{"dataset": "regions of photos with short descriptions (Visual Genome)", "train_examples": 203450, "hidden_act": "hardswish", "residual_init": "zero_last", "beta2": 0.999, "batch_size": 256, "weight_decay": 0.0}
Rows from block 4, named by matrix and row number. Each number is 500 + 25 x the weight over the matrix's rms, rounded and kept within 0 to 999. All counts start at 0. Numbers have three digits each.
# short0: shortcut pointwise conv, stride 2 (model.blocks.4.short.0.weight, 384x224x1x1), inputs 112-167
short0.117:519486514482432475490494453502500470507549443475502513517510483483478498519499513491480464482500505467492513502535509431479469501489490467461487504482483457476467494443
short0.118:498500477525486495519503504490490479504516509524514485486568485511512528493489553450512422466445458494504530541472518509488526502509519502477475584490561488499484483473
short0.119:453482469506475457528508554503489506509478508465483510478528490466473492485517508479520441495519496520493497483476461497489486509491472527465522502489519486511521497475
short0.120:446507522404532453501508506516464492499510485524525508533499476502457496515514465454478487507489514506439487531475478466493531508524492507481503506516486505493511523499
short0.121:474515465440443475435492513449496504508473485503441505447492460463461478532530471486505505509475509496486497452486516514538459504397523511497518431499486481450496497524
short0.122:494494487439461513453506461447453490486473487479476509462475452537499502448509499487491472465509463464440498504472490517501476501493493494460503453459528455480482486502
short0.123:513478491512472528489515483490548505501503482481475498502507528524554456443418491507470490450496490499475501497498489494473484487514521488515425537533499463499479504498
short0.124:487506524446495442489495459471450499489486478510497495482531471541538491526505538441478493502446524497476526521479446470501502523481498494483507453467497531543476486503
short0.125:523528486469494481510503474485512493475467508448533491510505494456480513490516483498486523454526506484462508531504544528489496496505454502494470510488520498503504499489
short0.126:495499514475494486478518479497512528529541497511534555510499515550548494493473497489501488460451505509491532530496503511506513489533498489508458548448498512486482504480
short0.127:492476482481485498485493475475491486478499455480522494471461474477507478503498527486472464472447489490464480508495495481501476525529469470502484490486512514509521535540
short0.128:493515454500455520525511467506513507495489478451526497494495496488482470487488475463529458500473491511488522500485529482505511487544497496504490519500514486476528528525
short0.129:500451480538490482506494445519487518471466520475478514486484510497489491493490521531499477534463543463502462425479490476466484474480530473496536495484482539500515491522
short0.130:468517515492506537511491466457489471493495505512530484508487505493513520493514478502482481470475509477462498524489475533497475533526488492470514502478475523496505524524
short0.131:497497497498509524482488521486530475467505467507495493502500500512537485487461447505537464507451465494531499516487535518522503467490489469506520530504526495468549541506
short0.132:523492534487510461523498523510499480485537506475503536525501530527449531484524547498490516483489509506492468493506495483510488519494465465514504472471527523474526497474
short0.133:504507510438473503487513510448514541447487498496465528478457512500447505521496471479484495497481495478478478461488513497519472457413511485483485494490519496490509477497
short0.134:503526516476482509511507486502488498468517509487517502522499496465453503517525503502533527525488520518494486480487498534482515489517488507491528512510489484464497508533
short0.135:523497503498467483514482503538503537481523520500525509470515512514544534508523536486512527485473487480478480484491518499547529470516526460514552485469525496508529503495
short0.136:492501563502525525454491492481496491507543507486510487527515480543484492503500499477514498541508549469506466552515493495505493502527473507521509510521469505488523468529
short0.137:458481467477478505528497437490427454477441478519501484475506489479496500515530509480495415513525471479480456505478578518481495534517531502505544521526519478494461517526
short0.138:513532493489529493457500527479517480503508509541500513489543516529516494478521497430493509505483484496478499511475498537502522514551524470499470515492520498493521532520
short0.139:501488480472419542490508492522501514504507508478519505485447500396438500534491500503453481484478523479461478466480535487514467445505502502521461526532505453485496461482
short0.140:492478507531477504535531472496476496476498467497476497491496512501558458494493478521487510499464505520491506449483459524490496522534482506512474540511497502440512503515
short0.141:500491481529463477511480491488511461516511464443518469494518468510519488505520476505477449535467507488512461476483475483480456486428456521466516503526495482498502478477
short0.142:473528514499494564478477481500484490490502488508516516492478433509476493503522444479520453489451513501507495499505507560488490481526499513496488556500507499484530524539
short0.143:478497488460470459471503477488488521437481494506441489482537480466464493509500476514478533528491508507507470503431484496502506503462496530473483458484499501494532512513
short0.144:468520523440517453482497495486514504470513518529534509496543510508490489521533511484497531490487492472473514528499517493482562546490570524475508494547531519513521504478
short0.145:489491458465481458533513505498460504526478473453559487478462513499543488500514533463487490448457484477488498469509513473519496437492487495455463493440482512540521504497
short0.146:482469574503531513496497503512443548505496483513550516492511459515531462509496460513501571525438476525510514513488523510472504480527479491498491491515479482474533439455
short0.147:524479477487486487493490476466477529508504487474458541508498471473453491491454506452478486515507491521474517489471481491489490514450479496468459503471504517504500506472
short0.148:485469472504482490499495485487476479508515443506473489494504500475474502515509446526485460453447536508478509480513478496487506489472480524492515463554482501459471493528
short0.149:526507504491494511505519501460522475509486490470511492509502472468479505445535493490496461468523494485434466519511512486490458505491506491476445513517471510528523494510
short0.150:513502474511505493496473466547532468505504490478547500491518487491474488488514453470481487508485484496473511452472474506472494491468470485476430492487511492502515500462
short0.151:495477508501473499480506474455445466461497477476506478532497478519512479491467476477495476488492493468496493466503481501449513486504520500466474518531512516500536510481
short0.152:536496486523480497486485505506498516480486531472489503487503481516518498519493497532487487516508461508541498441522495538501496518472503486499471499473495476477529508482
short0.153:501519489517519482488491523478538491483503462476518465502520511505536532501486481513505520497514527516512471521511485498481456498441496508505503513511468518483473487489
short0.154:501469505531468501486526464508506460498484476487546476521466557451506517496498508554467481483532494463459466499491478492470457485467517463451501499496489493495512492507
short0.155:511508504541478478513480517520486477477478480515516499506510487532530507507448509575498505482491491503493490515489479487448512494458516488520501500500484483513512498511
short0.156:493517467505485466517518553518514493463476509468476474486493532484496491490480494498486515514522471488502489520526531479482491481486484483504497498465475457503499503446
short0.157:469463477504465486548486485517487481519472492453479490469499519521475493486506490492488486523504407498489517509500473463492464468490487494456515487463497462513508527475
short0.158:468525519526491487535473486475524494496517496440490507511528469525533486496497476513463484516451485491511481492497467502476477499495476483527481488524516505491488486521
short0.159:512448485479477468511511487480446457497519411519484496493489489461455529502504540471523453466461483518477485486494489510499487484531478505496523511482478513500467508523
short0.160:476500549513505450504483471484492505465493469510477514531481490535535523499561472478493465526492488510498519513493487466490477529502519498469481486522495540511483499478
short0.161:504511475457465508504472478506484494520482482502485504496460502477471490490524482451473497525492462493494519512486525469472451536512483481488459497506490468536480504479
short0.162:468472512465477443481524498504485484520473510506565470498486490499532510491499550478499480465483479462501497507487484483493487492513492491475505509482476494548486535481
short0.163:483517493503466491498492457455452460478463506415500479502504439507518498477458490511504468500526438497488477500513524457478487505473481484493471505491487446476495523512
short0.164:502486475472500509561504486502491473498508483526503474489493488509452482493494462447484473513466498470479510477464493479513519483458496489479498514525484514494502498492
short0.165:491462508520471474508484486468445514492517509498498504532463496502472523488518501516497528498499494490507510555503487478499485479515498509491492468457499534516492531513
short0.166:438469496517521514434492465558484437521536504528552467464502480448444501486518528471476481499479509481493507463481505480474526454477492473476534508506481494518529513477
short0.167:556506503518481487475501419506472490481490463470472491506515488482519487514515489473456483523500481500519485465470517489477467492517511445478484429491494486514460484503
short0.168:496491504461459504498500444520461488510475496522511528455475479498524500522498539488459415485506521500477539472475525442479504488507499527501499497485475429514446522467
short0.169:498489458476532461521512502502492517515485425499470501487501491508518480502510472503431491493440560523499520465504437501509457510534478484513481496515494534467504481480
short0.170:525521506494544506514497463494497454476518498526529455529482510490496468505480474546471492479494520546453481512511534542486497494488503494482494516530500493511509481479
short0.171:485494465538474529521526488493505532492493501446504545498494497507536506470467457516489510482493525514472494491458499523493467486515487527502486508510509484507484495485
short0.172:483500506506492518484491461519490482463491483474491466509510460520464504502407450533488496559452490503534505455472486461480508471426496493492490478507485511512509518500
short0.173:455496472518453509527474500514484518486459503445523505483468504516542477472456488473456476504486487481507498492495529444492487498492476486484485490480496474517508506489
short0.174:514529478571468505484474515487556477489504489474484495462502470495510514504521501500530505520493520485497500530483516534492499485508476497506501499482485477456497501520
short0.175:481491481466491491461480489517482515481484502511478473492504496485471516488468515528527517514491523495485492449479478521467544436457496516521504440465535506500514496518
short0.176:444467491504480503480494418509485456498482495481518507488413489512465502486468466530452483534532495481478514512468507505497507480489464501523530501481478499512547494493
short0.177:521523482554468478519475497509513462461554463442468497493536495491513499499489494473507484490477503483500488469500501483469512511503480485492501493495486475487463498502
short0.178:506473480430489472517527478506474425457528508548506479507457505464443510502485522530482528447499474516487504492476487521504528499455524504493490542487479499485497471488
short0.179:510520495517495451524496533525532501500478516471471501511534539497535507502492516490506486540493483468496459513496503485466514496482508520540519500517535503545506473477
short0.180:522497475439472497518456504505508498468473487519465501487484507527505483510483484453472484482509489493470493498506488493487506489493497481478469516521473461455472515513
short0.181:498480495473516480536513510491490491491554501552541500544472532526492520510448513517519549497468503501508506522497483517475470501436531512495487508509488529499534489486
short0.182:459514490470485552533476479566485514424506523496484511539472481485489569502505501488510475511495517487503487513495518483535575477471485543469496545496513499509502505513
short0.183:482510444506462458547508516479482499492484491498490507491515513472482463474523463495486469454472476538509510503483472492498486511507475495472481502469493511478481534486
short0.184:525493505516469521478503499483485475501485494485517509483504467548526456498481478479522476520467483506499508505502487499446503493490525510490485530543458481508479503504
short0.185:464537523486488451526475491529528498455506520452530469524479499504461515501496538441519468504530489476514492499494505469475491528502473497481510504460520470509502472507
short0.186:511506522484487471513535472511508475460539478507506484505527505489534514513478485496483526530499485509464510553484470475476523463445515507467551510485511531500506456484
short0.187:470517525517524502524495476490503508508484497517521495489507479509527481506486462476459486475488525482473527467463500480458513474533502513473503492502500479496490482473
short0.188:456483509492513504495483444499500473493511460485488500526456504502472497507473493486506491524448485495494496518514501490470467521517516470477523473515478484479477453473
short0.189:510509492556518510469474511459510487472510494421452506484492508504513471520454498543506458508497520529531441457489482509467467494455507496502506477506515464456508538508
short0.190:499486509495458485488511499501544493458531500496508510493445510486462528504522530467527442504489518451524484460492503480531470478533487500515523509444503458507450457494
short0.191:484486499470477462539475536488488473492479448502483487495472475506529507501481468486487452488485500468502517528476500499481466482519494497489496502532448498523472530497
short0.192:518488458512459527513522539545517462491487446464482461486502504476430505514482448489519493539454451518500508546510475510509510486471505525488531554469505460530508526505
short0.193:459516506466493486507493492502474502502495515497512512482445486494530508516515458474509512485478487507477499520475518498489494478543476497516563530486489457491498473487
short0.194:504491488587501499490482506508492511513495466500480499505515477446462508500473461505480501515484494485551480509475495502490487478455474491509479491537481509485495500501
short0.195:467517546479485490506470467493493489493477491563489486550462490525504484488482502550494520467513473511496501553472485508494476532484516491483490515523480496494517514488
short0.196:493434502498512502524496527486537504467514439543440537472479480496528463497492497489501486444486482501488465495512462460552512523502502506479504504509477484447486478471
short0.197:461478458478498482525484481486497487495421491481494489433487489493508480491482478445440506468496511509438501509453477457489443483487471507487456466474459530514468471534
short0.198:511485521463472505495483491462494458499514491474495424503500494485471516508525518474508502503530505479477472565496472489490490521462462504515485500471491518546498523537
short0.199:503474474490465464517471523488494493474490452504481486497481477438463482509484486542497475444455449449491461510504497506507465483481473508492510489501481471481466516477
short0.200:480502487555474525481488506500489480486475482462451464460516484456496445466506478548491433490521475506487495455501516523471495516521491519493451495540484475502508514523
short0.201:497482500499523515511493482507487462499498488485492479504495492500491472460518487494500493509504510488489495500490534495497502532536529483492452502531504509486500518493
short0.202:499499484492475464506458520474503498472465471446471510477481489453463478506524469483501471492483480511497460476465514468501470502536492497500514478487503472525501512507
short0.203:507499477517473455502499500475513495532496471446513518480505505507534497484464465521481468538469475501536540526501526490491502466469448472529474485432477494525456481454
short0.204:500501494503533503455524464506503488449516463514494483533517487460490517492493501485499524538458494522496507511495492519478523528488483505515508545535486528515497473477
short0.205:466509485517504482493481496512489491459497482475522477522516482495505504475508505482534468484481508507487495532508535497526483519519469530497525495498510490479479515526
short0.206:482496502494476482507490444535483493498480528503493486508503451500509506488524514521397466503522483478480489475500529490478499486473520454519533494510470478488495491493
short0.207:497501500490484537498490464496473479489471459507490480521535468478525498464501503483501494500485509467487499471468481491445501471543461494496472520567506524505516561551
short0.208:499530553492480493509495482488549488506538486501515489506537514515533480498502497477469500445472498482498484537483519496483501438544478517506461547495501482512481465466
short0.209:512539508423474516463508463519532431503521494513570478510516481494502488514510532454504441465470486474468511524499477502495496448536508489475492548509491493487509513492
short0.210:497504466500454552507468474478504509503475484495497538458472493516518465490530502452457486467488469452488503474468518509491497507490504475493497497471493488479520535529
short0.211:471479505519483470522493485556471490497517447540495445483534479491477505507545527512474491517494509481519511524497487524518493478475538516492541491487506525511550480490
short0.212:466483504515502454526496489502507487474545484510496452482535501500493520479547491502456492519455480463481457554487470457527508455490495481491527478473501473475499496469
short0.213:532465466511468522502526483453507508481465450438447510507512524488489506483569532546522481469516495479454468472480479526471487508462525499516514507527515501501481512499
short0.214:503474470527477531521477495495489470472516511474460451463520458495484478494501465499528452546473495478505478453493473511475519455458516496497477482499510494472513508493
short0.215:492488475488493490492498487463488512498525509485478525495477458522536499534522478524474513491481503534538484487489480527477486444488472485496483507486502497473508486476
short0.216:500494483524487493523507498495523492523465483464506511502471502499495450491491514500495477463488487477467484476481516491499449490557468479521487500488494471494474480506
short0.217:475534501496489513539513468539499507475511518517512473513517476510535516510537512521465498477506507520494505476482492469532526488521507515481482521489488548510491443497
short0.218:504528529489486503471496486508485487471514474535515500568523452514472486532460475524533485517488471483477522572510489482472495514435504501480513528552488509466536520492
short0.219:514465508509447504528503496521464495489527489509500530518500478492515511478504520507508487450488481508489513523511491526508507495465533508463472553499500485501454497504
short0.220:492521528485522479514496481518474542472480479550478505529518494535496511527510500501468507489468474508485506484466490473498517514473531463467477475485514541503473451476
short0.221:504513499442512521464477461468488485467457471490492485458487458456461449512532485481485443511536508498494453473496559444473496506524482518512477494454489458491490483516
short0.222:468502551455504480545479509497489469461497494506527462524460524520499481509479530492495503503459480465486514530513478494479488510460466484472533483469501494537499451447
short0.223:539494504483479484482522472484475511533512526504509545502504468534514486537476491479540512509427505529513532506504501526455507479465490478498511490500507483498503493496
short0.224:510490491497519487469485459499500484502494513467474511478500485486496493496468513508503498542491513497530511489499495466490516496493520467503534482486519471488492496498
short0.225:456481530520508458458508468498479519443503507507456520504492491501508495495487474515489492574494491468561470523480522484497475493507505484495497494466524493498495493517
short0.226:514488510520492509465488531487479501497534512464486514509441492471454500474465469464502480500509478533483424508530502492485506534529475487497458488515510480515503471481
short0.227:473477489604481512515504486503487525478470517484477492490486492509505498497495452551509496474501478465487508489510486481495465503490469529482494507515505499527482505507
short0.228:475508509527497485494502478551516516455468523552517452490484513458497494511461536526516495537517491489523481493482493503515516431462508539506530503496528475519481516521
short0.229:494487484449479481553498511516495496495505475496499515490498495489470517504510502467508481492493460468527542475473498507484518476430504507467527496481502484491498499469
short0.230:480522477524511520475520471501514473515511499517522458464484493521496497478494479513552468495447567510509517518496484567473463445519463552524508548485529502483503517539
short0.231:462485496466487507473483485469488531490481535455456526474487513462473476508468480534488395494508506489484479481490548482487475452455469505457528461471549479498503547489
short0.232:472507478492509472517485538520551532517492513491485509504500451489470511512483502453527514512512501513524528521484523481519469473452507519507535469478491518526477494501
short0.233:451485519536495488495494480495482507461516463533447515487516492501538518484497475518473449454489513527505495507503500526517482515496470510473466467477518506507483499496
short0.234:486502438527447519555483471520528506484481494470436484481522496511532506481530464476502471496498491481505504480455510494531514529494517525493520498494545507481468498507
short0.235:495499496504502502428538506516468485495516503525504451491506481494507507488544498496492479431491468518470503480505514510484519489548500516487484496492489493470512515512
short0.236:480499454475441472517506554485504488508510473499474531479528516496453530484512486480529517478508466513501535518485502493530491512512496501495496511476505474474502535490
short0.237:527478535512485515452529493461516480517544486471504497521502536479467503492492509501504507467489530526491451547520483499489485524532499502533483496508496489483490475505
short0.238:485495513437487496487502512493441471489552508578516489498462486439449497567485508479498464424477481523501524525496477477492517485481504497515544551490450490513500455515
short0.239:503497502488471485476511526490522507514539502462504498513488488482457507481481484522499493507517455494531483455498521496462505502469496491509517461511519466488499524506
short0.240:489471478493479485512478530525522516469495487459493500460467507478477478494441451472499475546467519505492487482478507484496476455476471512503473513463518495480494493499
short0.241:420502511531500488515472536507466494483518449509500523496479413539527499505512477487491462500419487542513537529495473470506492501484479499497537499498482461459504465501
short0.242:499517446558486494502518500480502495478504534489488486523490486469465494503499493514525524471519462497512481518532540494544503503513485496512516493486526469503454517481
short0.243:501511472458473495503494488464531487520486485468489500477496504480512484483471523502494504503483445507497495499494502472507464462520470497509509481483472497529448499490
short0.244:499511497511519487527504474510512475469509456498495474500505500496513517484497481480487497543481543500476480475489470547489479511493483498489481507513459535528529446507
short0.245:509543480419475492464515496424497498516480503449519498478467523504501481467499499522493526481510499520504458471487524511492467461506479510519478494450497479478499485500
short0.246:497485494534472480505495466496467516480479557480497509480477496474500481516481465499510536509516507506483487495477499501476498517491465514495509483500473463479502476488
short0.247:503512523476549484506505484458514454552530467530530486487489499484493506512499490461493503474451510499483542528490409494488490523532484517491496538503465546486487506494
short0.248:554495502486483467488483460442517490510472461503467517440512464521547455518481534508472483457512502442513514511491473526486462504507473487496444477486527459470477507480
short0.249:476507463596498507493506505529497476488468488475487529473521486506532516493509454525462464523481495487538510483470473520472504500456466506495486501500514499530466499500
short0.250:536508482491504504469503469485496461508498468470486490491496492478495490476564507470484454470506498495514519492494478542476521484541531510484477529501481526498512517514
short0.251:523472488513458506492546505448492500497534465443496515543486516496494512481510450526509540490481493477459491543502527503491507479506465499521470524510502478511519518484
short0.252:487481516500503490520473476505443508469465502496469521447489448530508475482533454494477457493475486493490502482460447509478487495540515472474489471489542495445487498485
short0.253:487451491517550520485494488522491467515492507516475509494524497552524509504492495533453500539511505500488510518466432521484515492490509508497504530528489506488524427461
short0.254:471479508452469502499516500476504421522514449485497447490492468519501462488519484437490470455435504472438549497499492502520519488565481522516510530456509502467502522497
short0.255:487485540505510497466492479475490510471488510480466484505486491470475506494524487484451461508503468489501483505482477457460477530490485501487488485498516465526485471464
short0.256:455493494522516488496497519498509466487494485485504472513508533493482500511501497558494505497475473478495503503504497483513478501497522482496534476481512473506470497453
short0.257:471522501472516457497499511542526508493501483551490494473516486492485527497509552505523485442470487524475535513487484487535508482487547496511553482494526506535532525491
short0.258:502499462417458500489513499471469488509508503468524491492521441432437492489547500492550468491485473472528517502482508514505483475493456510473510521507488470529500572526
short0.259:495505521535457517487486479482479464529521494488541475497498493480470512492473459514474467444527456455487521520482512504475479475506489479484485525535504452493462518457
short0.260:493489474481472520528487486495491499464520509470493498515497454466482500495500521461534504496516468470507478503495533491528531472473487511475515524500474520514480487489
short0.261:522513504493527507509527486519490521527516516514495500512504509477478508479512493459484468434490491493514529507522494486514517519490510481520479499496554508497499504469
short0.262:460554502478484478526495509516527488534524515527590470516491586501481502470500514483459516461474524499474523536520510466516507504510465491525516520504452515503540507470
short0.263:435523544500510498468473488528491475509512532527507478524478511525520505535492512500491484517494452469499490526505553446463515461501459484485504537497469463491500471515
short0.264:452521505587447486510507487504503495452452494472432492485468487510565501499503455502469519528497457475540448492479535439524486515481485481501515460497507444492476517485
short0.265:504500485480456491503531472488478491499503505471476528478511517473514492513501502515482488523463483500522505505472490493520506446457483480474480496517502523477485495492
short0.266:445480483521491471496453532506509467476490525523462504493458497493551496520482548516502481504511482459488477517493533473524494538566502502493497500480510508496482487521
short0.267:507521496513491476456504481464531495506499486466479487503501495506547511500489483530507499538489510529489516491488493513459484517517486509524479484485511497511508477489
short0.268:441487478438488495509497489497518463474508514523496496513477521534521515480478555474496457461504480485497488528492499469491480539512486463492489526474523470499479489479
short0.269:501492485498484467499502490514468489508480477515545484478510482503489526517554559488451495459488443490474506528486525496506501497469518488456508506483478507533502506456
short0.270:466487484487498488520500516509516477484506538526459468494516531517512461471466519536485483471528508521488486546516480530482490501479517527499489489495475527482467469545
short0.271:477516506566498499469507476501484495471514490428474498494523496553530504493489488538510509512486483511532479488498463509478492520461515503484496490482522486512503493530
short0.272:497498486535479525513478478530492455464477485516511485520498497529543482510489456527457510529483500486519475495497530531449458488478517502496478507526477503496502512526
short0.273:463512437501490511514469544503512526483487484534452493476499512458469500497482484513476486478470532495468498500464501529542500489484486511502515458484509504480511494537
short0.274:536472497456527483489546476472492485512497489540510523499497527465424536466488517500499515500500482485501490512484507481514465466488511482498447502517512525493489472499
short0.275:524464484473478500549492496547484479486508458482522488531498534526501511516483465483483522479510528497443472487480507475507488441512468481484544537510503528476487446498
short0.276:487480495540499507486530485482511472471521473483451508502525496517466501487470467489516498530462493509526498490488482527465512516475466515512471499519525484487509503491
short0.277:464475532538524503504501520529475458484525475541501496503463503489471525515549478461497444520507488508503533526509492487491504517494489500508543518514520465499541536496
short0.278:534499496479468492485495523494468527486502470478491523493484516468466515521490523503517446492452492512494476504499496450535505471498469518501513464468499480497506529517
short0.279:480496512463484485450520514474512511510535495493515518486495479490493532508524488483464514446475489495497518532496470491487496509482443464492491490497506524484493481483
short0.280:441497479573489457520470515549482485485494467453453492483531473466445495478511441536518451514492522490513470492487484519532493494426498505476515452521498507493508505487
short0.281:470517473467469465507484506458541495511529496502498539504475569506538522501485520504510507479478510521450483514514485491490496479499537465487507509497484498501507483465
short0.282:493492441491479519501500450482520482505448532481479484487466503493507499488470535460489451511528480477505521513510525480481475507529502501498453511458501494498528460517
short0.283:503474504503504483529524526485526486533542492505536471499482547544528514474491465493494508517475528490483511562479444481495529482539484530526557567461488514509500482455
short0.284:476520495452507487518504513474510513497517508474517520528474525490468492497488473478491512452499510473481510563479514494512489466476459484511469526472513502508488495524
short0.285:496497492458464492467477478468508467491457483484504506492490472493505489490514501485493518488530491453462473526488508506495496545497492474450493489488513538523498513491
short0.286:487513503536479466480474470495487488468534491487473493529460511485462541495522502549495525457492492504494460532504495499484508553491492502491502506507475517481496507514
short0.287:483512477446459497470520520478470481524501473514522483489490500470466504529531537476442454425488491464461523539497518471500497482478493496488525484481498488539521522486
short0.288:518500568446522542482466427508441505491499534502485545511542458523472481496461499517431520507517492451500481495491533496487510512484505497501513500527506494457535481485
short0.289:506477396471528486511491475507562510417486444469482499480517491441482488465523535487460503528460546506485513463515465558482521519444524522518480485518464537475459510494
short0.290:503483476488478466507464546500518489502536474490467501487489519448459537526516518500536461440480451479481504536529516519551487505516471481510551493468524480491470552461
short0.291:493473548523473530458455371463489507495493496484455519491491486539508486503521500505483512519491488466507467492397474511503467504494493499483533450501451484487463490524
short0.292:456555447526495510491499531539537516499471508475527496483457513502513472495473477514525485525435539518511527500464519516508464457484463514527501507471498485465503494505
short0.293:533472465521496477504514500480485492505522499498513523474472471487480507488486502509504560474517467527508508485493482530521504482482479504481492526458500509491502538441
short0.294:477506468454483480493480479465518499515486459485472525502504479482497479498508471487494421457440508514477529499493502523523482503518464512504480486501456500497486514496
short0.295:466484498477459480511509483506471506463481507433498498491474489483470489497510496496469476493529486491502481534508453517486494493464490497461496516490490523506509508526
short0.296:489492518428465495563498458531489467493526522506512502537468492488477529485508486456477504493505411493488499493490509494498523475481489457511503542526491516499514473548
short0.297:547474506483474490495516496505490497500522498528492527540494520475476525519511515534524564485471514487468511499501437567473525496477481518511505516515490519487511509517
short0.298:484493481484487474521519523500529530523486476481456522470509516488528522502498512456534495455473492491449539510516474518517503452493469519503502499481516501497528527470
short0.299:463506510506514510423473444485502504475494537495458488519493520520506520497456495498484496527481497464513461476478495478487524476512487487518505484483520486467518476521
short0.300:485471461541493460520513544494496511493480488495448511512502502474481507501489492551450476527502515514498487480488491504482495486466447510468510462482498500508498489503
short0.301:510505543507499497467495497480496470495505506506493487481535491516514492478491506482503476499479475493488521474492470478518524549490493513475517476490501463500499491494
short0.302:484501489489487489496496492466527494478476430488434495508498523498444498513469467503539504501447478487497461466516511471533492515472455513459503474508496456476490524463
short0.303:491485506544524461510496560498523503490530505512458499515498512507507515478510477513519533502495505459529501533539503512501496485471480487523531453477492481506458503468
short0.304:489485523552491508513487475507486549498486490511478508505493475529519514496489468560480511510497503514501501504523473469481501508477508503506497484528498529515510497508
short0.305:500467500523521485506495478528440543486460526510517514494510519525525487528480464525469504517485522473529507468496450526465513443476480504482523494465525480495481453513
short0.306:504477506494484485493443506496475486464516498511489484501513455509497466486500521493501464477557479458485489506498497514480481512479532518498508533502510491508497505476
short0.307:500454495477493510501508511494519488494532473499527470519486512481466523504482506513468470455502503485480486519499469465496504501522484495507480543488487494505458498478
short0.308:495496484505504475545496468523507497513494498471501525494531503524522533487525473497504489526489515498518484493512501478497516516548488469508473512515509538500528521505
short0.309:520470470505467542502506501498454475515487447528491525498486491485469490512513448457492483469497450471476493517526567502514508478522477489482498536514517427496511549475
short0.310:446527499499482492536496531519504512489473493494528486489489498491488498509473496449493462524501531498499506471483476486497491488493452505503487520510513527488536501561
short0.311:505539482498515481488502496502525524507501510487547517493500547492513516506520497553508571502485521500477512480521482539479511508516513490515517499505529532485514477512
short0.312:500516515464512487485495445460523471473496476475489488527492480509497489516408538479460451545460504501485509555511513506486511474453514497529472502521480511520505517498
short0.313:519487463424488519463540511493474500544483507494505515482479497467452503494490515476465463486483507502482551460515497464489521428466472468501497523488497480518544514514
short0.314:535495478481513471479516510496490502524521496558474516500528489510515514485513519505504531465509480493488558467504478516530524530494475515485482516452529514510519535499
short0.315:484494494516523525480503482503482492539503490535515488457546501493465522508552543496490501495470524467512515501495492486526490489489512508484557510498503504520529525474
short0.316:490487535495501478487514484482495500469556494560478482504499481486463499509477481507510523478489466508500492518500495523530525478501512508481505503503516465480520494498
short0.317:472511475492471530506457454520475497483456537469505545493498460518472476511457490521449486559511500499500462433468480489462467497394514499456496464500526468496486461497
short0.318:478528525463495463509516490478522479510538495516532476497541505530499514475511543451488496478457455486519565530550476493502532522522507514489483478473588506549525507498
short0.319:474496477514460539482524416473456467528489480433485497493515475468465501482530476501482442499443520474496531476505496505496461463516471490506502486523492499472478517514
short0.320:526531505489478485513502504515519458495480491499512447517491526498557500489549474488505487502467506484480500514505529494495491442510502501493502531471484530560487510487
short0.321:550507498469477468478534519462519493493470495490487501508530528492518506503485520509484506482499519539514463455507479545487521526509515520510462493506536513483527478494
short0.322:520511522498496481482514507498489475505477507491468477509511481487508505472503455517487477519479531486507478508514547493465493470525508521551468477490517508494541513504
short0.323:491517489464473499501542512493537500482528495476503477521518520545518506450499426514528524447496520516459504492500510560538532456494461505521487513493517519507512555507
short0.324:486516509511486515511505490495459508495509503492518506508501503488512514520474481491495480443499515484443481498507526501480508487523461525508486500491530506504515523519
short0.325:502478539400523495482480552515473495522549501586504493506469502458405517543500496457498495415461495499448555522489486487499513503490524501502528516496501479503500511478
short0.326:513500502489518533520490462505477491457525510525515495496505450473485481503487497441516537503481520503509505490491522492510530491499525511497488494553480527444517481470
short0.327:487497506549511526489503489498474531491479512452481488506521482484532503513484524536493514520485499492542466479491496505490520509508498499507491481505547504498526468517
short0.328:518484505413541504505510457462478487474467477505482516507479505509446488481515494495471547440543512491452453494473504517517491504516478501515504508499522517468528510492
short0.329:552500525497479487483488520481535473488545503521506499511490489493499491466487485494547531511495496506525470508517501533506498472488475478496504508482481493469494483473
short0.330:521482481439498477454536470469500474519496510519481548493486519490489490485487474529490542478520465525467484455453493525482499471453497496473486496490510520470540486504
short0.331:455482476459501470530497479484498475489525493484500437502485485543522480506477527475504476493498522506504522532487414525472474515503469505500503526476486542519496517509
short0.332:480490502484477519495504497523495543531491515517525551512517483482474508528483500487464497504471510533485508522506491508491519451489525515506482514558516478475507518478
short0.333:495463498546508511511533496506492526471508490466477479507499497536538505499485443500463498482466441487488528523480480464476501455503482472500486504513494491459482473481
short0.334:516505517495500480470539524488497484522500537527564484494473508481512499491488464507506499476468490480505549541509471497487465494490505503499477483482491490484515456522
short0.335:487469489494465451523505500454457458473484456472470473501508450548541512498476470483488461526396486497516491499457474453500465506485464496492512461434468462487495451495